Weights of a small contrastive image-text model.
Training: soap at rate 0.0026, batches of 128.
Data: trained on photos with spoken descriptions (Open Images, Localized Narratives), 101725 training examples, 6.5 epochs.
Rows from block 8 of the image encoder of a small contrastive image-text model, named by matrix and row number. Rows with one number belong to one neuron. Each number is 500 + 50 x the weight over its row's rms, rounded and kept within 0 to 999. All counts start at 0. Numbers have three digits each.
After each neuron's rows are labels from the 100 images, of 14976, where the neuron reaches its largest size: "top examples" is what is common among them. Only what is clearly more common there than usual is listed. The data: photos with spoken descriptions (Open Images, Localized Narratives).
# gate: MLP gate (encoder.blocks.8.mlp.gate.weight, 256x96), inputs 64-95
# fc1: MLP up (encoder.blocks.8.mlp.fc1.weight, 256x96), inputs 64-95
# fc2: MLP down (encoder.blocks.8.mlp.fc2.weight, 96x256, transposed), outputs 64-95

gate.119:483418409531627545451555488446572577551529558439544487467486479509514534518624526459552549431432
fc1.119:517454490453546514592615493578456483476484495438552488459456625489472572407509522393591537515510
fc2.119:508498510472479482478590570568570518489427475483585518602491415451597493535457464513545484492491
top examples: text has "grass"

gate.34:389558540592505500511593546570510474460377506546431500513385450560510525503522525489506492533407
fc1.34:472474519459573529531480594453573450512556565501525482461499442459431512502654434482433539525495
fc2.34:483543413478539505497487532420493537479480521516517510569513517457471488569497482512448504483446
top examples: text has "plants"; text has "grass"

gate.20:472491486458645549547424551488490490585440416511556556546408550576442579470421477539540516480500
fc1.20:484525574472632522513474501482520538518529504502525583493507474449460547463471437553436569498486
fc2.20:573488419474495514451555501544514556464518544508472488509478497507532499438483455545535493548588
top examples: text has "trees"

gate.141:508569496502490516537482550512551500396534519505542395371542477540479447535516513496470463525483
fc1.141:447578502516552511476465477505533536564481491474458480468554503472504511421569538427572533532493
fc2.141:531520376498510591530484504536470513526419512470494472377545510481501514459540496448520537473549
top examples: text has "water"

gate.177:472430461466462535423545483575501442549414549662514521478382477513531451473514572485409496525516
fc1.177:573546534589558465490467569534549467562498477547544524508441530450528387466554471438438455465500
fc2.177:565452437505459629519574501457421584492480485487502438523507487458489462497493451564554568502486
top examples: text has "plants"; text has "flowers"

gate.209:431514478480518499534498458464451415511473493460500530444515478548475527530554510598372506530510
fc1.209:544474546575491491558450559487530506487475436518521518508556602496489492487489499526533603419467
fc2.209:506487501492461497395539487519504527416554469520366506547485503490479458469471497575370513565508
top examples: text has "holding"; text has "man"

gate.154:553449470541476453552415505562478524546493489486646520477508406496531496512508412511510469494548
fc1.154:579512446536513467492496485517546475538455636421508432518525562447449466550505457491540416433555
fc2.154:509454429512508472487482522521499549504438412558466479422604564473513464546469541494515586523461
top examples: text has "wall"

gate.126:550494552547553432505413468483549552483496574513487468532440530520566514543538456493500466486443
fc1.126:539525508470597478566503470440560479469531472480410406465496593482495561482622467534570603408421
fc2.126:390491517603567434486460479626580497495380503433507482516505446561504515570446426498487492540513
top examples: text has "grass"

gate.144:484473550622574494487450595490462455594497509605484520436487477493481545497529436456506472477497
fc1.144:487584557372491525460533515495509562503483529416472512520550507532417466491403429456499556457531
fc2.144:484508606440504608554532461494469493439545543477493473441572500507503535497571565495550522439499
top examples: text has "woman"

gate.28:450562412512499442493528460538513533528572476478505470535579600633399455477507517485562521447518
fc1.28:471517489420498434475560472500498504610431431435502503610616572514516436513439555508486495491588
fc2.28:472496458499543471483499623476527497452490417469512502555615579485503491486533543507503510526522
top examples: text has "grass"

gate.32:497538508466533498535543488473478480307499525564490488490620443506447464492533472492501455435488
fc1.32:506460532461509471559520461516495497437496585551520535543509425518438390537479530516428500465532
fc2.32:530543532541554471454489602408492441443609516465511458543490550481460499491514559585517524512546
top examples: text has "people"; text has "sitting"

gate.180:544461522519573456554535506521500470478483506444527501548498528373532478491567539379547535488403
fc1.180:464482536475457469489424589485485431515528505495479530406479572580411506521438465581442452469571
fc2.180:520486462433494573509472548492487497580483443493530384538506541496596514489386499385499519507483
top examples: text has "standing"; text has "man"

gate.102:422444508521559402478511536622529406533440486434505513502501508451514449407518458441448520504411
fc1.102:624414433495546554506613513561499496544533516491443467510450502476481504492486531532533588492543
fc2.102:594501371418549487504592486493390463522530501554505494564578489558557453530501432512449530379475
top examples: text has "people"

gate.143:450471467493517451411519450486439467486451623578579557618522400524523461522497520439446449465446
fc1.143:418523466626496532485495420543478592543520453460492453481497516504504556483479531459568543448499
fc2.143:497529458474505595509505460541518466481521568488473470489509486466509473386427511520591508503506
top examples: text has "sky"

gate.57:538405644488536471494459476563460521500430523542507521478447505550442453559479488569496526535529
fc1.57:496558511456450539479469507486490420370457532518519437476509636529612507435570536461486449473516
fc2.57:463507446439505488479459542553485487463544512516449560534461557491503539588546532510568483499445
top examples: text has "trees"

gate.110:520514500393474583516546466582452473492553508592541534550492542582456452432501545518517464550548
fc1.110:506520432491489502419501497515500408451552418555494455524420520493496450472509472554542473543487
fc2.110:465478481507524529512495558442515496539491632501524429430408496498548483509471474566511496445467
top examples: text has "plants"

gate.78:435522441523525546507498486520442473459575448559499456509502550506476499528431479539507515470531
fc1.78:495542450478446550493486483479480506541441467547520493566506477529482440491491475559452517422488
fc2.78:506485483516410494514528524529495514439559577418481539536481503601539515529482549441379410577535
top examples: text has "buildings"

gate.153:551516599493490507495511537590486442541547490488505536561461484453489460611586467478471470522500
fc1.153:495511502492538486477473549435500496454487568503559439499543478509467645535524516512444547566498
fc2.153:578449549599373505496409415467495461520497480554520529600525556521552442641514500511478490535430
top examples: text has "holding"; text has "wearing"

gate.155:497461512568537505570589481466433407599509457527552531437520412562493478455509589554569419550512
fc1.155:554427533479471426465455554550458511412410585428523454476491447427450588526599445490516432483487
fc2.155:585585506380597435510480500454455522424580512477391516570419542514476487505497520513665531465484
top examples: text has "wall"; text has "sitting"

gate.66:575551409536578503466457474484482490530504414578537520493573507469405459515538564436396440572477
fc1.66:478404688457507533524443494508423549488537441539425510531505498521545535466454514497527488490499
fc2.66:423532413506492471492528517481507470538544413576507504494528597487491510443404526501477438460486
top examples: text has "buildings"

gate.92:512504523554540487560501600455486461588436442667475486458445505494500546502457464550465503505457
fc1.92:493482512482477478447457616494556481478498469499511501557523451523503506523438464528525507473438
fc2.92:572467482579564478496507515542488470491457470588493391463393467507533516535399430559486504514401
top examples: text has "sky"; text has "trees"; text has "buildings"

gate.162:552512432463442580524524514433442509415583532593420554449504499450419478504497562599544458591507
fc1.162:496551455467517512459520547513454482562548458430519507498499495507545484492394421339539509439481
fc2.162:535505535500495503573482425600518543553470546427480397463426503502609472512559562483541537568513
top examples: text has "sky"; text has "trees"; text has "buildings"; text has "water"

gate.54:547491433544575498513482491494564474495390621484516548503605575484564555467479508533499437467443
fc1.54:461519560507432472540567549439528545470565468465505511451502499498489557522495441479528500590476
fc2.54:433489537464586457499513464483508484498461512488516531490487390450460448499370482534621688538462
top examples: text has "grass"

gate.21:533480535475427475507535499487366379450562481477573567505476492530489489639534497457461515482529
fc1.21:491522497475377515413570530512478479516455451464542537551449438472541476583574515432575516533439
fc2.21:477477526479588511523567515528514500478581566477551423398537548517552476558555401463496489522522
top examples: text has "lights"

gate.174:514513499517601381514441483471453535494550529500592490467568510486514541530510549473485466512525
fc1.174:522465420394580454519444458471514522510470510500525537527524566432575503545590529517502567577527
fc2.174:508549482574406454499494368473498485476463577480524535500530471495517478477485471483458413406428
top examples: text has "table"

gate.138:565479558500552424392533437481553516532508509520470498554664532596488569537495498468551485525445
fc1.138:446558500496490455463649473509480383447488498460554518582449525526529566466426506429543506477534
fc2.138:520459439484481449498535513499453484438524559491546510458558495459557478551611392408507480435464
top examples: text has "people"

gate.158:524500583523537567455454439513494513469456599399443510500524461522381471432613488495481509480458
fc1.158:578545514566410450503522603442483541425501579523491577508501503418563552569556479552517477543471
fc2.158:492478432489523525453438523616633555480362522512524565489561422553494488570558461548542493505372
top examples: text has "trees"; text has "grass"

gate.218:463522422510422485518516505441496524382466494482519521528496557485409453466447444536508490459535
fc1.218:599576478485500545447441482437512531551536486493442560506520438547422470536544516434494497516510
fc2.218:504584432521442569463567373532536500547425601479502520510488441433574525592523455549540510531531
top examples: text has "grass"

gate.4:529463591515574408557443488530443536374462483534507430405619540548479450422525513441442552427463
fc1.4:531475526493578428466511541485531546565485591516542473505453492404471556535516512388540453420413
fc2.4:494499515438527459541494433574461575570615473502544518428459506560488495495486515474453493524514
top examples: text has "man"

gate.17:576484520553500553431487491581421532557530499458447465543443515518544398505445474417468528432544
fc1.17:450503540500531480522466457440508530442507504466523452560460493487554591505479503521499506495417
fc2.17:499460559534432473461451518590452521477545576507505499511508587484401504455497460505530489515473
top examples: text has "wearing"; text has "woman"

gate.191:486532533517444460494506488476431532500541432463481534491445471539498443556399448514573454533493
fc1.191:476448506454418537541547511498442496482536496520481504509463460507538379545452411527589500578459
fc2.191:475502492492466453499455369515517484471656469538458517563552476566461499535599485571536496541537
top examples: text has "people"

gate.69:516613650444557501446436457428489507585434475498545548529540522478489488480495493471472479547521
fc1.69:574508472495553456494464486431439551506460484568446507515529463474560512487381495596496462408519
fc2.69:554535554532490580525490524561553518515370547502503500459483497528556485563471414475533545545518
top examples: text has "grass"

gate.212:516517555535581428627528469511529489526513484543453575451349473416519559459454561433532509520522
fc1.212:475491467468387601452479418514504520427525531468511422524655481556498512609587482573496540588461
fc2.212:471489477496497468510515457566519488439483404483576436486419531536416525458487573519499518500518
top examples: text has "flowers"

gate.106:552503456416543504482451451531446459631525529509522506475491525532358513496616541458481407469586
fc1.106:513515478529515496451463540478568516430451455542492467542500588471517412503479442503552514547474
fc2.106:525513399472474541456588491476497480531555562495436580564493462493506446551539587451473565482576
top examples: text has "wall"

gate.75:535449438532472571465471577522536559451518598500518541507573524553488507447466538506459407504515
fc1.75:522405523532435460566534503437503510493524440455588543513473518525511497522528520470536470520492
fc2.75:460438563449490494457541560536564495535519534480484399524496478489406591599439505555492543505519
top examples: text has "trees"; text has "sky"; text has "grass"

gate.118:483573463537498459506608435531539568482524603410499559477421571507512525516449498518533500442552
fc1.118:405468489483452474504501557472490466524537528461484412536611462421464541526488436450435521483554
fc2.118:546482508445433600566504550525551395578542523530539508482495614503490464520450396513468459506530
top examples: text has "trees"; text has "sky"; text has "grass"