python train.py --crop_scale_min=1 --encoder_drop_path=0.1 --text_encoder_width=128 --text_encoder_layers=8 --text_encoder_mlp_ratio=2 --text_encoder_bias="all" --text_encoder_positions="learned" --init="torch_default" --optimizer="soap" --shampoo_beta=0.999 --warmup_steps=260
Rows from block 11 of the image encoder of a small contrastive image-text model, named by matrix and row number. Rows with one number belong to one neuron. Each number is 500 + 25 x the weight over its row's rms, rounded and kept within 0 to 999. All counts start at 0. Numbers have three digits each. After the name is the row's rms in percent of the matrix's.
After each neuron's rows are labels from the 100 images, of 14976, where the neuron reaches its largest size: "colour at peak" is the nearest of a few named colours to the mean colour under the peak. Only what is clearly more common there than usual is listed. The data: photos with spoken descriptions (Open Images, Localized Narratives). In brackets: how many of the 100.
# gate: MLP gate (encoder.blocks.11.mlp.gate.weight, 256x96), inputs 0-95
# fc1: MLP up (encoder.blocks.11.mlp.fc1.weight, 256x96), inputs 0-95
# fc2: MLP down (encoder.blocks.11.mlp.fc2.weight, 96x256, transposed), outputs 0-95

gate.34 092:510494502476537513495468462520492519517537554502447465554487503488509537498481511580494526552467506500475478512501480503486513492523486549466533509513482537492456562502488527495487515470539506509497514543501499481484504509488507489490481509500493502495470498476547481480525503494499481463
fc1.34 093:480486560514503505508512425482499481494498442545495515443463515495511467491479476492501482498512504510524511530497530486464535468506495482555484497513505521497540542497508486486487479508469543497464485519541509551486486483512493481511500507496500492492495459451483487506480459515486448485
fc2.34 096:477495491529457483548490458520493542506500479517488494508523508484503480449543488485503509525519499485500499507512499535486517527540470487504500528563488475482500492488502492491500472497477468492524472533524494491481479473496474526530493533511496492476470501544517576541515500414506477509
colour at peak: grey (62)

gate.178 098:508509535546501496505464503507609507534500511531526503503503456543515484511424495495524526486500501491505487473543498500515452502473499513522493495510493520470496477504520514483462502481521523491512458527493473478511500489483498503518503524505490517472521519532472475515493429505473495488
fc1.178 111:474479495511499524472526454488483494507500491517506513532513589494476507518498458492484493480448486500480476475534543502457511502528489518499490480514517490525500529435466490501487475508493543491557466508488496515468512500473531498501477535501494487500494475512515491460448520505482481557
fc2.178 112:500479475541526487526492484530528542482537459506490530461500522532496490503528458501484522533501507493544469448498486468524492517528487547493492484463564485514534494467513497514520477531471485458513500456524482505547461479496512514467513471504514486482505487505511538493493542500525512488
colour at peak: blue (32)

gate.51 106:487472445492506466540519519471488501509485480519527510502485444492482469515526498466467528479537487538512504494527461499577501506502497491455497525499464461471491509535539484488514547494493494468488514496473461456493468473478446500509492489519513506512490519500542490487507499476539513516
fc1.51 094:505505506522504470503478503542512516515490503495458476464474481525508447502493513481490529465507474500495485487525472497562528491517538489531529509497489524556487504500504479551499465528497455545522497488528474507510493478513519504493477525441492543499489512481443541475509543507493491454
fc2.51 097:457485530524527507535473421459478492484525483512503501538480508511507495506515500504527514482471509504447511472505518515517474487479480498500490495526483524520485489486525462509514486540504477491520493510514491429456496529528478547497485495520473495457501569502510513492553491490507459520
colour at peak: brown (64)

gate.33 091:483479507511504494514436526528490496491501518479493478502509507466501508522436474499486475472493504485465546516554443515498489505466508494507506464464471526530552467491515517536493501488512504555501512537510512524501528516500516523475431516500513501445479494523470532515490523520517500498
fc1.33 092:500522489504529504448480497540496508518486535497516505479524519470522514491481523478502486481521509494521498543489487472513503511488484482464520486525500484468497446469487529502524479508482476503511577434504533478502532521493501488482483504561470492437488523486500496487483508580519501495
fc2.33 096:508514480506523473492469485456493473563513482482522560499500512517522537486482506515463507507462478494471503533502487526505487512494502494535518496496550511478495505508500498542555481552522544485487519535506491492514487490540523493444503475506501542561462502479502500464534511507478519467
colour at peak: black (56)

gate.0 096:463463502509489489524526494514526481545478520500500484451498501536529448489500457473462483492509471490513484493490479510503517437485461529478520490501477462484537527497488465489500496565518489474491462510528517558438516524469494515519512529467508487469491482501472514512478478499497488490
fc1.0 093:503498475525498484506478472498456524490521500521464471530509509507508518503514504530489472545542498503477456502548529536490504493515497477466518496538498528502522474457487539515522525547477529481497488480516518508452499473508484484488440502496512512523493497516444505500475557556448509504
fc2.0 103:487532513513516474502504535507421493493502541530514487510518439464505559484507504494508519505501527478533465510509502492517497460467444497477498477482452510495470518548538506493496510486493478500472545550504487519527517510489507510505497501535530504517482501552505509547489503475517465517
colour at peak: white (34)

gate.81 089:496464476488489533476503499426510529484477496509481524498419520536470514498520490548476500490550523528484544528499466488493532507500515505489464487501499509506539459481501501471520498502526494528483482469497504505517500505521493515441502496510481533497438519458515542530493507493523502483
fc1.81 091:501520483509461531458451493468517476495493491511532503454530521515474485525484519476471502478501498533478510495538594527504485521485516486474484503500506535525503467448496508502500499497512517532509494485567475501484519514529492496548443498505497475516456500471536494502508496481503470513
fc2.81 095:498486494525509506498483502490504489480491476469494500454498473520516490481474456499498534505517488494511560446500499491501518416487477487513512520543520440496470515492473452508496487486520491519527515502548509520500476480543515449486485493531495528510508500521518531475493500490540491571
colour at peak: brown (60)

gate.195 069:516496494503492515515469491498491498515482435491497493520487498556508475505497510480506504464480473485504486507529479503489500492518497503490530513538513526531447493482518497533479469508527476480502497507523514480474480569434515507486534516465451470525439498522496536442491512456520472527
fc1.195 067:479508453486467518526497500487473511449554489490479495489466489523511518515500496500502503537515458485490499500454500469453473510493498465463508467529516482502515497532472469481562464512496456503508516452512523502533530475543519470502499500517510455538498494475487496494500478466481561508
fc2.195 064:527509519506544506506463493521489514503491554527485533510501498497515479504470484472507508500536509524484527536500489519489480490493496551541499509497492511453504462512509511477460530504522535504503522541510434443525475510486478483506544507558491515481515468497510450497555493518458515479
colour at peak: white (63)

gate.17 121:500503496490468478492483466485525477518502498522509490473508440516515520529499514460478545499509493525460537514514485471513495477454529471490486490519493485522512488485519442535531524488538504473515556471518508468511496500537500511579480524486505495524498483500513541511443530468480524502
fc1.17 116:467481464507506485509507482471482464507539498479514537456483511459530501498491454521476538539476487492503497477524511509486519513515533485469535522496478512476486500504510527479524499511508510491539453505505507496489492470477484524415476515537504521450446478500492514491429505530487499498
fc2.17 120:527540483469513537493488514545493453508492503530503482512510435519486486502503473497448528479482491506507503556506519474492560492476487482481472501519461478516520494465522445489503472454462483444479520506507495485522502507492515482490528529537499508462537491514510502497498456486529470508
colour at peak: white (28); pink (25)

gate.111 091:529543443512474500497504506493531504483510487508489485480469470473511510502528500507476521498520534490493516494482571436435499522496490452487519486525469550530451482474478512502495502475508533502512488483537502494496512500449494505509502526475510497483527519507532463495527474521496520440
fc1.111 091:498466483495444502483489513528492514543512500549511520525488496480542482527554499512511530472544522483451538467553541478500482500480494500486495515448483498516491505497504491529497542486508488515521455486542493518479476529487533511484513531481486492519552495502494500465555513463522512505
fc2.111 092:500465474503521520523486529460505477506497514505492502494474491487494486574465488491489506470511516478504482512482492468482485510498475546503465537475498498588486480473513526473479510454474512491499510497493506507488514548468552505488535506489472522473512459441505470488496488541510544494
colour at peak: grey (70)

gate.108 101:504502526483531485505528472503495529491471512508506498547518518522488451531506509473511522492510524483464502494514455509503496501467487510493508481509515482499498493496502526522516521467436565501491463496453552498503480501440469492490554549524503504457488515482465513527443488495479473523
fc1.108 099:475571551477557492489493459580535532496498506454521497500499499488497491511520508522532507505502512523510503495491528496492482500504503487506512491521499498489493503526557482495509537496462542491542466533483473520490511507479563518499530517481512514529492507512510495475450483473484502453
fc2.108 100:482511476515477484516485505515553475464520483486501506528519487516509516492479519472503501493538488478462512476505554470484457471486499510515553511533478474508481522462518491545528531507470499513521517533488505473541496472502497423497483476515513476506507512538508503474555475520511436508
colour at peak: black (63)

gate.221 102:484486491444457523507485480455487515460505500458506515488491467529515496492504486496513502506489482481508527491543571496496505473509521493506549495502504536499490502470502462475512490469504483545539465493515514460454492505534511423505495499534491432508498500462505494476524517495482521486
fc1.221 095:526510580493529488509498522553507443525534551525509499513538514503515470459490544484478504509497493500507485505484475481496503478508469560455515488486500509496486542542498495485432505487501513495486490524479518482498471522493525530544500505523522498520527495503484475529486483541487528505
fc2.221 101:477538495507494446518484492521484523459499483480466520475489511528457499522506502499514513519483531550546495474523478481463502564507527520494517502497508504528519515541533457499523491528542486476467492522481489520514519511473487490490526514461490505522473533560508528473490461483445516504
colour at peak: brown (64)

gate.66 089:542538526494551526484527471504506525471502464496539481503545497478472476528461498472511483535511460494528457497491464515492517491471508521515492511493511485489487456484468502496511489495468495491496482507526506542541456505526454496517510469479500456445520468493529514495500514548519531540
fc1.66 091:555527500488463520497505521484487504454512506493501493503454522477463464520502474502471464492515474478473463506494495528495515485524501555541503510493469551460550462495511512509498482520542547518519507465463484462468505498500496512520518468509499469531545506514501501501497535457543496485
fc2.66 086:545518511495492511497499565486510533453449507479501501457501482464504431503487481517495531494464514515471485513501475529540487537505471506520482495521515493464476528517478471478488522538512496509483518520487478472448463529495477538494508505497507530556445486492485506524505488491535512496
colour at peak: pink (25)

gate.157 083:498517457490493486480529452498463428478468474483523468501530483527501501480500483534537508489485504519466491481528466513482525490527515487517482502486482539511539492466490490526520488516513489509519459479546508506479508500525557470522493527491542548475494494466501473492532519555526472509
fc1.157 085:509511476506521446497503537509499502545536492511522489477499507492474485489476501493464514501506484506494522511524432483451543536496522499489451486517542488477509497481510529521499466497467483480548512478472474452497529556474487498520532509506492507564490528506505505464490484532460471484
fc2.157 086:505498497511512507530510479503502478464473477505512509513514457478462557578513525506498487502478500525473499476497478481554497512456480523488533534516523508521509474507515469549566501500493490505490542509490505498504505514499512484498492453515448464536482497543500541541496517471481525479
colour at peak: black (32)